{
  "model": "self-supervised image encoder",
  "dataset": "photos with spoken descriptions (Open Images, Localized Narratives)",
  "train_examples": 50862,
  "image_size": 48,
  "crop_scale_min": 0.3,
  "horizontal_flip": true,
  "color_jitter": 0.4,
  "method": "simclr",
  "arch": "poolformer",
  "norm": "layernorm",
  "norm_position": "pre",
  "activation": "gelu",
  "mlp_ratio": 4,
  "parallel_block": false,
  "dropout": 0.05,
  "inner_norm": false,
  "drop_path": 0.05,
  "patch_size": [2, 2],
  "depths": [2, 2, 2, 2],
  "widths": [64, 128, 256, 512],
  "projector_hidden": 1024,
  "projector_out": 256,
  "projector_hidden_layers": 1,
  "temperature": 0.2,
  "init": "trunc_normal_002",
  "residual_init": "zero_last",
  "optimizer": "adam_atan2",
  "lr": 0.0014,
  "beta1": 0.9,
  "beta2": 0.98,
  "steps": 6400,
  "batch_size": 256,
  "epochs": 32.2,
  "lr_schedule": "cosine",
  "final_lr_fraction": 0.01,
  "warmup_steps": 120,
  "weight_decay": 0.1
}
Rows from block 4 of a small self-supervised image encoder, named by matrix and row number. Rows with one number belong to one neuron. Each number is 128 + 24 x the weight over its row's rms, rounded and kept within 0 to 255. All counts start at 0.
After each neuron's rows are labels from the 100 images, of 14848, where the neuron reaches its highest value: "patch colour" is the nearest of a few named colours to the mean colour under the peak. Only what is clearly more common there than usual is listed. The data: photos with spoken descriptions (Open Images, Localized Narratives). In brackets: how many of the 100.
# fc1: MLP up (model.blocks.4.mlp.fc1.weight, 1024x256), inputs 148-184
# fc2: MLP down (model.blocks.4.mlp.fc2.weight, 256x1024, transposed), outputs 148-184

fc1.383 [136 149 118 102 123 109 110 154 172 134 165 151  79 126 148 141 118  60  87 129 153 118 160 116 129 106 114 133 133 140 126 137 127 106  88 159  88]
fc2.383 [ 92  97 158 129 153 142 152 116 117 128  81  93 154 119  70 130 130 177 164 133 149 136 139 129 136 142 138 161 141 117 137  96 120 138 141 116 165]
patch colour: white (64); pink (31)

fc1.492 [131 145 100 116 121 127  84 124 166 139 147 143 120  73 138 136 116  73  89  96  91 114 127 139 105 111  97 109 119 130 114 133 143 119 111 147 109]
fc2.492 [127 112 145 119 175 120 181 129 108 140 102 109 104 128 137 149 134 132 127 106 172 132 123 111 122 126 117 131 167 159 168 115 142 115 113 123 131]
patch colour: white (47); pink (32)

fc1.723 [117 127 119 126 123 133 123 131 145 113  96 171 127 148 103 133 118 116 115 118 102 118 125  86 128 114  96 128  92 108 148 101 134 128 133 122 145]
fc2.723 [176 122 136 116 146 134 105 155 136 125 123 132 152 110 103 148  84 150 128 139 144 109 132 118 132 166 101 154 139 117 157 140  99 114  97 113 144]
patch colour: brown (68)

fc1.351 [121 112 117 116 156 122 109 111 176 137 113 132 143 106 124 123 102  80  88 151 159  96 134 110 150 115  92 133 116  98 117 115 121 115 160 141 150]
fc2.351 [105 134 162 122  94 130  74 102 156 113 136 132 140 161 141  65 112  81 149 160 110 149 143 104 154 124 123 109  80  77 130 131 111 131 143 132 108]
patch colour: grey (72)

fc1.548 [131 114  89 108 107 147 104  91 151 105 110 129 144 135 123 113 131 123 136 116 129 125 125 136 123 109 104 128  86  93 105 106 123 118 162 130 142]
fc2.548 [ 77 166  94 143  87 134 137 101 115 132 127 169 137 152 142  59 158 100 116 126 135 109 130 107 125  85 139  67 136 129  80 143 142 136 146 127 104]
patch colour: brown (60)

fc1.10 [139 128 145 120 181 119 132 149 154 162 139 132  79  71 122 156 118  93  92 119 166 113 145 134 134 110 130 112 162 157 125 128 136 125 136 159 155]
fc2.10 [164 171 103 142 141 108 133 145 116 114 141 121 141 145 160 136 121 130  85 127 150 133 119 133 126 145 146 124 148 145 111 123 106 114 163 135 135]
patch colour: pink (36)

fc1.537 [124  74 143 124 108 117 160 136  94 119 119 101 124 151 153 161 152 131 103 109 120 139 126 162 106  97 153 147 118 146 145  78 132 135 129 147 158]
fc2.537 [109 158  76 137 151 159  93 118 134 123 106 111 129 122  98  93 121 159 163 127 129  83 114 132 161 133 114 123  95  89 123 166 118 132 163  99 137]
patch colour: pink (30)

fc1.32 [136 151 116 117 128 117 167 159 107 129 129 162 134 144 126 180 160 138 100 107  89 133  83 131 103 118 132 138 148 165 169 106 130 132 121 109 148]
fc2.32 [153 157 113  82 104 121 134 149 165 127  99 156 126 156 146 120  91 100 135 110 127 154 124 131 119 116  88 112 121 116 172 135 124  89  88 118  74]
patch colour: cyan (52); white (27)

fc1.650 [ 92 100 188 144 143 119 133 162 136 145 124 145 123 128 138 151 146 110 140 142 151 123 129 107 148 105 124 134 178 139 167  93 129 137 126 138 178]
fc2.650 [ 80 114 106 128 150 146 103  90 131 137 138  95 143 101  97  81 127 141 124 151 167  60 149 110 149 133 124 148 127 124 122 143 140 126 127 149 133]
patch colour: white (52); pink (28)

fc1.458 [128 138 102 136 117 143 107 143 146 124 108 138 188  99 108 111 132 134 137 133 151 107 127  82 124 114  94 114 171 141 141 152 132 134 116 117 143]
fc2.458 [103  81 162 129 124 130 134  82 113 136 108 102 165 126 102 133 105 129 137 150 134 148 148 146 139 126 132 182  66 101 113  46 116 112 161 134 120]
patch colour: white (39)

fc1.745 [111 139 115 150 118 167 177 126 113 123 112 136 153 131 111 126 186 136 159 134 108 131 101 129 120 117 144 152 129 153 146 135 147 184 130  85 124]
fc2.745 [126 140 131 103  66 125  94 101 149 122 146 151 148 189 143 108 103 111 152 113  76 156 113 117 120 161 124 106  86 107 122 145 123 118 137 102  85]
patch colour: black (93)

fc1.452 [ 93 161 128 155  89 132  96 125 132 114 117 136 135 152 118 120 120 128  99 147  94 122 127 137 139 128 147 139  98 110 116  82 119 146 154 119 127]
fc2.452 [104 172 138 154 132 158 119  87 110 182 150 154  99 122 144 117 164 114 135 116 106 125  99 105 122 103 127  76 107 133 136 141 160 149 121 107  61]
patch colour: brown (73)

fc1.460 [129 105 111 115  97 144 201 115 105 112 129 122 119 159 154 120 135 137 110  97 130 145 102 137  86 100 191 147 118 147 135 117 137 134 130 121  95]
fc2.460 [ 94 155  51 129 108 122 107 106 137 108 130 123 175 157 151  92 139 124 131 162 108 128 163 127 158 113 136 129  87 103  83 145 162 132 173 131 142]
patch colour: white (31); pink (30)

fc1.747 [135 134 125 119 142 123 101 143 160 135 155 146 126  91 141 144 110  78  97  97 100 113 123 108 108 114  89 128 143 151 137 127 149 121 102 148 137]
fc2.747 [ 87  95 127 113 127  94 131 114 136 129 124 124 111 145 151  99 102  97 150 131 161 105 159  91 150 119 121  77 119 122 140 174 157 108 120 145  86]
patch colour: white (100)

fc1.459 [ 80 121  92 156 117 162 107 112 138 175 149 135 116 140 102 129 125 137 155 140 103  74 125 105 148 120 122 141 105 120 149 132 135 174 122 101 112]
fc2.459 [170 123 172 136 108 130 112 171 116 104 131 114 125 147 149 165 120 148 114 135 127 153 108 162 113 149 133 150 141 123 122 124  87 142 109 118 117]
patch colour: black (56)