A small self-supervised image encoder, trained from scratch: norm layernorm, patch size [2, 2].
Rows from block 2 of a small self-supervised image encoder, named by matrix and row number. Rows with one number belong to one neuron. Each number is 200 + 20 x the weight over its row's rms, rounded and kept within 0 to 999. All counts start at 0.
After each neuron's rows are labels from the 100 images, of 14848, where the neuron reaches its highest value: "top examples" is what is common among them; "colour at peak" is the nearest of a few named colours to the mean colour under the peak. Only what is clearly more common there than usual is listed. The data: photos with spoken descriptions (Open Images, Localized Narratives). In brackets: how many of the 100.
# fc1: MLP up (model.blocks.2.mlp.fc1.weight, 512x128), inputs 0-63
# fc2: MLP down (model.blocks.2.mlp.fc2.weight, 128x512, transposed), outputs 0-63

fc1.130,232,187,215,199,209,210,193,217,203,221,208,219,206,221,204,183,202,186,214,228,206,207,171,201,222,177,202,172,190,223,125,194,189,207,212,162,206,209,168,199,176,226,189,215,194,174,214,199,220,195,216,183,205,183,209,210,181,236,216,194,181,200,192,174
fc2.130,152,186,198,225,203,220,198,133,202,201,191,203,198,222,191,218,223,173,177,189,211,200,194,200,194,217,183,235,176,203,246,194,204,206,193,205,210,203,171,230,176,171,200,228,211,218,147,191,192,177,208,190,165,204,219,191,197,208,197,166,225,187,260,167
top examples: text has "sky" (57)
colour at peak: black (36)

fc1.323,193,176,209,225,201,233,188,161,181,207,186,225,202,178,191,181,202,212,213,226,216,203,189,208,188,209,175,188,206,198,169,192,192,194,198,196,173,227,207,210,188,196,202,200,179,202,199,240,192,206,231,189,237,226,188,196,164,221,187,213,215,205,215,190
fc2.323,192,223,206,223,188,197,205,183,200,219,200,341,203,207,200,186,211,183,186,214,204,204,189,219,204,171,197,188,191,212,196,183,212,203,182,197,202,193,191,185,179,184,195,227,203,164,204,197,208,214,194,191,171,199,203,218,203,207,218,180,186,206,223,204
top examples: text has "wall" (46)
colour at peak: grey (62)

fc1.422,189,204,211,202,181,183,195,203,189,180,225,183,189,163,194,201,222,212,165,210,195,208,192,188,192,251,205,208,193,184,216,208,239,175,210,197,188,222,191,204,187,200,202,201,206,223,186,229,185,206,216,199,211,214,207,199,174,223,228,201,220,198,184,211
fc2.422,134,193,203,195,191,206,194,141,206,228,202,159,236,220,215,190,210,179,176,204,209,197,216,186,219,220,228,237,159,194,197,168,223,199,180,180,188,186,184,253,173,204,233,201,201,209,159,197,196,201,193,202,188,194,202,203,186,226,196,179,201,188,215,192
top examples: text has "sky" (50)
colour at peak: white (33); pink (33)

fc1.490,194,203,206,193,186,197,182,178,214,174,216,201,193,197,207,152,172,187,218,236,211,209,176,217,214,208,192,216,227,155,211,186,214,208,177,186,204,212,195,200,203,185,193,187,192,159,188,206,184,238,186,191,183,191,227,222,178,228,171,205,177,216,198,201
fc2.490,219,225,202,215,187,194,211,235,218,198,198,248,179,183,209,205,197,213,195,200,189,189,191,214,206,186,189,170,218,218,170,226,207,215,211,217,224,204,222,166,193,213,180,207,210,170,241,187,206,185,173,203,204,182,187,216,211,191,220,206,189,141,187,183
top examples: text has "sitting" (36)
colour at peak: grey (73)

fc1.192,160,189,198,184,180,206,151,194,199,211,237,191,193,194,214,167,176,204,234,223,187,223,195,198,204,219,223,195,183,181,187,185,173,203,238,204,194,216,199,215,196,211,219,200,190,188,193,209,208,239,197,188,210,251,220,199,170,204,245,208,223,201,195,195
fc2.192,210,203,209,199,234,217,198,232,208,191,199,242,218,184,210,196,209,190,193,210,210,200,190,153,182,217,222,170,211,201,162,231,208,205,192,202,210,205,200,218,205,194,194,221,202,184,182,206,204,172,195,204,190,169,176,189,214,198,195,165,195,159,210,164
top examples: text has "grass" (28)
colour at peak: grey (75)

fc1.365,178,200,256,196,215,226,199,207,196,213,178,195,189,187,187,189,201,188,233,221,223,195,120,209,182,194,198,204,227,202,213,201,208,204,215,186,211,220,199,201,202,176,206,152,206,202,193,225,211,211,231,179,219,188,206,211,191,231,190,180,216,191,194,224
fc2.365,188,228,185,203,200,211,182,186,216,212,209,225,221,182,246,154,201,170,190,217,236,219,204,188,190,217,226,171,213,191,162,208,234,212,160,172,193,212,193,206,189,168,201,209,200,188,208,202,213,209,206,193,171,185,204,191,189,221,222,151,193,189,203,198
top examples: text has "lights" (29)
colour at peak: black (100)

fc1.387,199,213,207,191,170,208,184,225,193,184,201,191,218,177,201,165,212,189,193,201,197,192,197,180,196,192,174,209,197,185,210,207,187,194,223,196,207,200,193,195,213,192,185,145,218,225,217,214,174,229,201,208,207,207,166,211,150,182,211,227,187,205,177,230
fc2.387,177,228,200,224,214,196,172,179,194,199,203,349,191,200,194,211,200,184,217,200,208,197,195,203,224,211,205,172,204,215,178,204,214,224,200,211,186,190,191,191,177,208,193,197,205,197,205,190,207,178,186,203,205,211,208,194,192,211,191,191,221,194,225,175
top examples: text has "people" (51)
colour at peak: pink (31)

fc1.267,151,182,199,225,203,194,194,191,209,168,210,220,204,201,245,181,156,200,198,235,217,266,203,201,208,215,183,211,224,149,230,198,263,217,187,173,182,200,202,197,201,216,181,173,212,214,193,198,179,200,223,185,171,192,196,176,199,220,212,220,184,205,201,194
fc2.267,234,217,180,232,194,218,231,226,239,173,199,236,197,187,228,194,184,217,191,212,203,221,207,203,194,194,198,173,188,204,220,216,174,204,205,210,196,236,192,162,241,200,167,195,230,175,205,186,185,196,184,190,201,201,198,209,218,192,153,193,192,218,168,219
top examples: text has "people" (45)
colour at peak: pink (46); white (25)

fc1.184,208,188,214,223,218,218,186,189,182,211,182,230,193,174,203,196,198,210,235,215,212,206,197,210,188,207,162,162,200,191,178,195,207,192,196,183,166,224,206,192,176,218,190,187,170,181,193,227,210,197,231,188,214,232,180,205,183,222,205,227,215,206,211,176
fc2.184,206,204,202,214,191,200,199,187,202,202,199,361,204,214,201,192,204,186,194,208,208,211,187,216,203,187,182,185,193,203,195,183,207,198,194,195,202,195,207,187,173,193,195,222,199,175,205,206,201,203,196,192,181,199,213,207,209,199,221,184,187,208,210,205
top examples: text has "wall" (40)
colour at peak: pink (27)

fc1.462,220,180,195,221,220,237,192,189,230,183,211,227,203,203,226,198,183,198,221,200,209,262,207,188,185,204,187,193,209,193,209,214,196,174,199,184,212,210,184,173,181,188,200,202,176,222,198,211,174,191,206,185,204,219,205,187,187,198,196,206,186,236,198,206
fc2.462,215,225,194,215,228,209,195,185,213,197,230,157,197,225,228,202,184,205,203,218,207,221,184,192,223,211,225,170,183,185,193,201,201,240,195,180,193,201,186,174,189,210,186,223,241,200,209,155,229,176,200,178,183,193,182,194,192,220,205,175,174,208,214,180
top examples: text has "white" (32)
colour at peak: white (100)

fc1.217,190,201,243,207,211,190,169,214,185,204,191,237,199,157,202,150,206,195,243,234,200,197,160,193,208,205,206,184,188,176,179,202,247,207,191,196,189,204,198,196,203,201,199,181,156,187,189,240,197,216,207,218,217,209,199,218,184,199,241,200,193,203,182,202
fc2.217,225,156,211,189,190,230,190,196,220,175,208,302,196,189,230,208,183,199,196,216,215,228,190,212,189,220,174,183,167,171,198,220,181,175,190,192,180,207,205,179,185,212,193,199,180,182,210,202,178,197,195,195,215,220,200,226,196,199,225,205,173,195,188,194
top examples: text has "dark" (29)
colour at peak: black (100)

fc1.153,167,196,210,213,203,201,182,218,229,164,200,212,208,182,218,186,177,207,232,210,191,226,191,217,189,235,219,217,199,148,245,232,234,197,188,201,169,236,215,240,218,219,187,153,192,214,174,220,166,216,198,217,215,177,205,189,207,189,217,183,226,167,162,177
fc2.153,200,205,191,231,226,212,218,192,218,188,173,271,175,229,183,215,215,201,196,167,189,204,191,222,183,172,181,197,218,234,239,223,185,206,200,218,242,233,185,172,216,184,183,230,207,226,187,200,206,172,195,202,159,197,192,183,226,182,179,182,214,227,194,221
top examples: text has "lights" (34)
colour at peak: white (47); pink (39)