{
  "model": "self-supervised image encoder",
  "dataset": "photos with spoken descriptions (Open Images, Localized Narratives)",
  "train_examples": 50862,
  "image_size": 48,
  "crop_scale_min": 0.3,
  "horizontal_flip": true,
  "color_jitter": 0.4,
  "method": "simclr",
  "arch": "poolformer",
  "norm": "layernorm",
  "norm_position": "pre",
  "hidden_act": "gelu",
  "mlp_ratio": 4,
  "parallel_block": false,
  "dropout": 0.05,
  "inner_norm": false,
  "drop_path": 0.05,
  "patch_size": [2, 2],
  "depths": [2, 2, 2, 2],
  "widths": [64, 128, 256, 512],
  "projector_hidden": 1024,
  "projector_out": 256,
  "projector_hidden_layers": 1,
  "temperature": 0.2,
  "init": "trunc_normal_002",
  "residual_init": "zero_last",
  "optimizer": "adam_atan2",
  "learning_rate": 0.0014,
  "beta1": 0.9,
  "beta2": 0.98,
  "max_steps": 6400,
  "batch_size": 256,
  "epochs": 32.2,
  "lr_schedule": "cosine",
  "final_lr_fraction": 0.01,
  "warmup_steps": 120,
  "weight_decay": 0.1
}
Rows from block 5 of a small self-supervised image encoder, named by matrix and row number. Rows with one number belong to one neuron. Each number is 128 + 32 x the weight over its row's rms, rounded and kept within 0 to 255. All counts start at 0. Numbers have three digits each.
Before each neuron's rows are labels from the 100 images, of 14848, where the neuron reaches its highest value: "responds to" is what is common among them. Only what is clearly more common there than usual is listed. The data: photos with spoken descriptions (Open Images, Localized Narratives).
# fc1: MLP up (model.blocks.5.mlp.fc1.weight, 1024x256), inputs 128-191
# fc2: MLP down (model.blocks.5.mlp.fc2.weight, 256x1024, transposed), outputs 128-191

responds to: text has "sky"; text has "clouds"
fc1.37:124201146104102115119106138139080139131159109144109109148128154157097112085127156167123115161157132124134160146131118096085136089118076133127124157197183138129139060101083123103125125122134134
fc2.37:124152182150087137088182129126189185158221163150136111130145067137138122138172118098147144139136065168143100085084157161122080156083167046138147168083125161217122149132075087107162140114179161

responds to: text has "white"
fc1.553:179179107095117084131089123119103061167132114150107117137130146144116109165118213179142112124172139114121123149112117077152140112135095125145121203184153131121122079122195159127129087153134112
fc2.553:121158143107146127132121167116074127117147107102143126122122161165056123081119117148157126134192102154127160119121131094023124082119112122104133079111165142172125132097096054148105139176161137

responds to: text has "sky"; text has "trees"; text has "buildings"
fc1.621:164243126122100135144140130107120132132136123075112113172133120108120117095134130131157121116129129165121110133113216098143077089062119111087112145117137142151136167110131121090140114121153156
fc2.621:149131160081174163141146172091100184197153090181093063100105086127108127101119132100121087156137135156142091170115132118104134125142115099177150111136075139190156186157129113219142092113163107

responds to: text has "white"
fc1.620:139214139047163099098094127117071117153140101129108118129119128153095115075120147186152108154201138161126154146122143096084150066084073113146136133177196125156151069083157145121110110133154118
fc2.620:122154115118121145142122130094095082197178097179092065130116141177086087076155144075144132133150105104144102126120131072049166114181080124141149090106102119142105146138075102194082115120142093

responds to: text has "sky"; text has "water"
fc1.201:132193127074179115139126149104079094168124106141138155133119148154065117079130146166117123132199137158117179155136141092058134048096061125121129094163203129142142084048137128122130084137172118
fc2.201:116141129125119144128108131116137110195177091196101071100110155191098106086169136095117102137143114110143071140145108077086165090188074127157117118113073153114118147121084140170111132136118108

responds to: text has "people"
fc1.213:132155119135189119151174151163132118091067125063147122164128099099105166067139099127106099131085151171091124126157162135098108119139138139140151097121132121127163167081144072171139123070161135
fc2.213:127105148120131109159112106115130104160185166145130128132141100163095102172151187107150174091138080092095125089140115146164085213132144141133136153099099120148072148149144103154130112131151059