config.toml
dataset = "photos with spoken descriptions (Open Images, Localized Narratives)"
image_size = 48
crop_scale_min = 0.3
horizontal_flip = true
activation = "gelu"
patch_size = [2, 2]
projector_out = 256
residual_init = "zero_last"
optimizer = "adam_atan2"
steps = 6400
final_lr_fraction = 0.01
warmup_steps = 120
Rows from block 4 of a small self-supervised image encoder, named by matrix and row number. Rows with one number belong to one neuron. Each number is 128 + 24 x the weight over its row's rms, rounded and kept within 0 to 255. All counts start at 0. Numbers have three digits each. After the name is the row's rms in percent of the matrix's.
After each neuron's rows are labels from the 100 images, of 14848, where the neuron reaches its highest value: "responds to" is what is common among them. Only what is clearly more common there than usual is listed. The data: photos with spoken descriptions (Open Images, Localized Narratives). In brackets: how many of the 100, against the usual share in percent.
# fc1: MLP up (model.blocks.4.mlp.fc1.weight, 1024x256), inputs 222-255
# fc2: MLP down (model.blocks.4.mlp.fc2.weight, 256x1024, transposed), outputs 222-255

fc1.558 122:127153114112128130119145166122148080150140138117157154112146117125115077106116144160125125145116086162
fc2.558 140:151119140131113150151183092114142134167114067143128107144127121120133118140159149108163141105119139107
responds to: text has "people" (44 vs 22)

fc1.386 126:128107134091113084123122126096137123143110116147111125134152175116149150137126083132134120103140100097
fc2.386 126:130140117158122167149117121143144155151123151134127123115112130134112109134090164100143143192123141143
responds to: text has "trees" (63 vs 27.4); text has "plants" (40 vs 9.7); text has "grass" (36 vs 10.1)

fc1.584 106:152100158129111143124154129122137106169124118197103094140147129112166132124124116110112145145134150138
fc2.584 130:095133113124132106111102111115133203115099171115121152122118128125143162160098145134158122120159175116
responds to: text has "sky" (67 vs 25); text has "trees" (65 vs 27.4); text has "water" (25 vs 7.8)

fc1.123 100:128105124142139111144099084113127152109113107099114060129134130134107141148114109095129111110142188093
fc2.123 176:115107130131132135127113152155111106090141155141127139108137101120127107138101111153117145147118111138
responds to: text has "people" (53 vs 22); text has "them" (25 vs 6.1)

fc1.601 111:170079172165108139147135119106101130144144104114126112143086139115152142148122124095107145147131156134
fc2.601 097:102119125150142130141120104095151107170142141106135135136091128078125121127129140133117139184118115152
responds to: text has "people" (45 vs 22)

fc1.618 090:131169122116113105135100126134154130121110137103111113089127145147145153147143137141122125101159121126
fc2.618 120:159096144125141120116110118101091154141140168130132130120166134097108130134085138099098138141125090135
responds to: text has "trees" (66 vs 27.4); text has "plants" (29 vs 9.7); text has "grass" (27 vs 10.1)

fc1.260 094:127086136143088106169117102139144126122100104139128114105171120122153109140118135131128108127077129088
fc2.260 103:133159136119120124118119092116126130106115165133117151121131145097150153147086129103133167145177122118
responds to: text has "sky" (58 vs 25)

fc1.134 130:113096147161089140149112144137127111111118106132108101102125124124153146167116117118127134146135122074
fc2.134 139:139131119127144108122125130093138157180136129100131145123086179123112103128158153132122109132088133155
responds to: text has "sky" (57 vs 25)

fc1.619 104:130134157125113160117115139131114098134135111118105097113098090136152137149115084118129128144129152080
fc2.619 116:083105083133156135120150129122156122146149146140120140120097128151112124106160155149183107144105132165
responds to: text has "sky" (56 vs 25)

fc1.32 126:155089174140094152126129167113107102177129116170095128112106134120170136096119096114065138141142131150
fc2.32 093:118080115127147153127113132112134074140135111123098094158169117103129140116149130119156123185109127103
responds to: text has "sky" (83 vs 25); text has "buildings" (32 vs 11.2)