{
  "model": "self-supervised image encoder",
  "dataset": "photos with spoken descriptions (Open Images, Localized Narratives)",
  "train_examples": 50862,
  "image_size": 48,
  "crop_scale_min": 0.3,
  "horizontal_flip": true,
  "color_jitter": 0.4,
  "method": "simclr",
  "arch": "poolformer",
  "norm": "layernorm",
  "norm_position": "pre",
  "activation": "gelu",
  "mlp_ratio": 4,
  "parallel_block": false,
  "dropout": 0.05,
  "inner_norm": false,
  "drop_path": 0.05,
  "patch_size": [2, 2],
  "depths": [2, 2, 2, 2],
  "widths": [64, 128, 256, 512],
  "projector_hidden": 1024,
  "projector_out": 256,
  "projector_hidden_layers": 1,
  "temperature": 0.2,
  "init": "trunc_normal_002",
  "residual_init": "zero_last",
  "optimizer": "adam_atan2",
  "lr": 0.0014,
  "beta1": 0.9,
  "beta2": 0.98,
  "steps": 6400,
  "batch_size": 256,
  "epochs": 32.2,
  "lr_schedule": "cosine",
  "final_lr_fraction": 0.01,
  "warmup_steps": 120,
  "weight_decay": 0.1
}
Rows from block 2 of a small self-supervised image encoder, named by matrix and row number. Rows with one number belong to one neuron. Each number is 500 + 25 x the weight over its row's rms, rounded and kept within 0 to 999. All counts start at 0. Numbers have three digits each.
After each neuron's rows are labels from the 100 images, of 14848, where the neuron reaches its highest value: "responds to" is what is common among them. Only what is clearly more common there than usual is listed. The data: photos with spoken descriptions (Open Images, Localized Narratives).
# fc1: MLP up (model.blocks.2.mlp.fc1.weight, 512x128), inputs 0-63
# fc2: MLP down (model.blocks.2.mlp.fc2.weight, 128x512, transposed), outputs 0-63

fc1.301:479483489512522527509503515536493516483492502500533497474501532508509497525457498519488515443472522472483501460430485497538524474498477502513509502514521505489534433486538522515529496482484440
fc2.301:487487515481536530471493488527482499470475504532508546514488522509489445483589493473513494513509494502504502506516479531468497494485500506427509546458509525492508482461497499539488536467536462
responds to: text has "wall"

fc1.381:520487529505474529461512488446511504494468481463459461550533502499477515461504476502499441539501495498475514486539503508511449511467491474491524466502492531505499475501503536442517479501486516
fc2.381:496517515490533459479513502527473630499485490485502503474500489499490505531466494460539514465513560499463490505467535471474502490496496494509489536499494508492469481512513492561505459463526475
responds to: text has "holding"

fc1.243:531490538520493519473476467520500509478468471479500465488505503489498486497511478492508509453487476453515512526505454513520479521500525492542535510496548494477497516526469511490524502501529499
fc2.243:534533519536469458528560504524509534527478531443498496475502466493504515533468529500497502455498536499471492489482562480513503519497475458540495510546481517498506500516526470515530449510440549
responds to: text has "man"

fc1.359:472494490484499523507495477486492501481486486521477467538527552503509468463505501513536493495506501505504501514549460539480513480466486495489528496500554479474449562500483522469452547497502478
fc2.359:501512486506560505483527503522506542532503510501506511504481496510506432505526543514501499480499504496501470533469494528516534490481512547514490509451519502493439524469476488523525493465473453
responds to: text has "sky"; text has "clouds"

fc1.44:523472485505501508479501442462514482489518470500471515524497516501509491508537482502513499468494471504526509487500494466512477523490473524515535476485506504522559485487470510461546506546525508
fc2.44:484462518448501496478480524497491511552496539509515509488495524509488513466557489557476459492487486476487462458522538554472533519456475512456511494531500511517490534506528488541528491489466522
responds to: text has "wall"

fc1.444:500497507501483540543560503499465542490491498502479502490535510506490506511484477481508488487481527486512497467508538507497508435491499503526506506501539455532494461526516490513554464503537490
fc2.444:481491504484510534427474519503522435513523484476508510549519524509471490494505498505508486512516496527504532526535486509483480513504486511460525514470453473509486485502462531490467527502492520
responds to: text has "wall"

fc1.205:538480519507526544503518444496479520500456486494488496487513503483491473500511466516529494504479527482475482480517476490513469499437514498483508481498559505497472491500478492471529497478504486
fc2.205:492515507511486459537544513535465572481439485500504527470490468490519490548467524514504525501497548455520526520481537482485524509473458510529530486512467520513514495505511478513532499472460500
responds to: text has "wall"

fc1.230:513493499509514526447537456464492487487502486474457471495507502485496474487550492471533488512459493479547503536502508476526493498480515520502508483511531499479503511503477501524523502497488525
fc2.230:493492503476457451529515487531501602509472494496500520483503472492539471548466485543509527471464499487491521487462512484507514524459479475495501478529473524523525509513502486497526486509485538
responds to: text has "wall"

fc1.506:510483498495537500503506454516507497533513491477483480531507529503499477511495500509521512483458514516518483494511489534479478523459507543511530514475567476507493514493451516524498500496501523
fc2.506:518485511496499480495531536511487519516484533470493473467487488516500507512506524455488463448506550477480474504477541512487525494504478481535500519523497506477482479499517467534510446508439505
responds to: text has "sky"

fc1.258:477513530494483542509464494507490548467448514504522536504548540507487527490514466505511481456503489490522494494510510478477506482514461460487519482500529492511507501519494530484461516499559474
fc2.258:510484507506492511500493508499498720490513510500504489489494512512488510499490471506507515499494496502492496509508495473495492495504497477497506495501496498471507502509507487493481488504514515
responds to: text has "wall"

fc1.428:486513523485516517537473476498476530485482502512513552517551492509501521524489470503492476485485526494501466468504474516457543461488474494540522490508566491511512504493505504524483514505516468
fc2.428:505507518493495504488487498479496709492489500497510489497500516507484508498497465509500503497504505490492502489513493498496498497484480501517526473503495504494514515514491498502508506508495515
responds to: text has "wall"; text has "table"

fc1.388:505473505511490515514527554502473515480490498489487499493535558525495560524472472474462492513480516431506509476540494486464513467511497474500540483498494459481500530531490543513493512520496517
fc2.388:476522504478501479482543522500489561478471478477506509493502484493492501488465553505520517492542499491527518548492488506520512533523476506482536483503486495517525437504507502497498546511486453
responds to: text has "white"

fc1.157:498479519513493527476462488491469531475486476476504513532518512497475526468524492488502519479514469480486483519543506480511486496518439525511561481506531504505518496508470519500523505544526506
fc2.157:505526509542504502507485500505508684506503507475498472489516512514491525517483505459471493494497517507463499482490511485458484499526496480519497514511494486474501506519502511537487473502517485
responds to: text has "wall"

fc1.17:505488520480487533500514489499494511488479494493484531498517529516488504542522439512476480504481508496543498458528490489459536435464518504527509489511559487468480525490504529486508490480491507
fc2.17:500455495456515553453491519479508501507517487469501470539520529515482469477514475502490480491512485515508540524537459536505485511487483506455526490467471468507505474495453538480472521526490513
responds to: text has "wall"

fc1.411:549512517521497525476472521506479530511493510529506521520513503500504498451498511422501502483536461511481496471539517469438487529480470478483501520481510507544514499507513502500498491476534485
fc2.411:505571516539512494550520506516526482531481520489447552506550481517485522538500532492508483511489493520475499470511490490536529487463518476533475547513511451514471519530495540489528485480498496
responds to: text has "white"

fc1.358:515499524485500527523474464500494537486468500502489526493541495490498489487508470485520525446478480503507462502476459508514506497511501493535511498495557504506488505529487522473529484497549534
fc2.358:473486518490498492511533506506449618459462477493523519489474498477484494536501513495491512508489531481502521512524488498540527490467475516530529487504490530478525501513502492475513526515453507
responds to: text has "wall"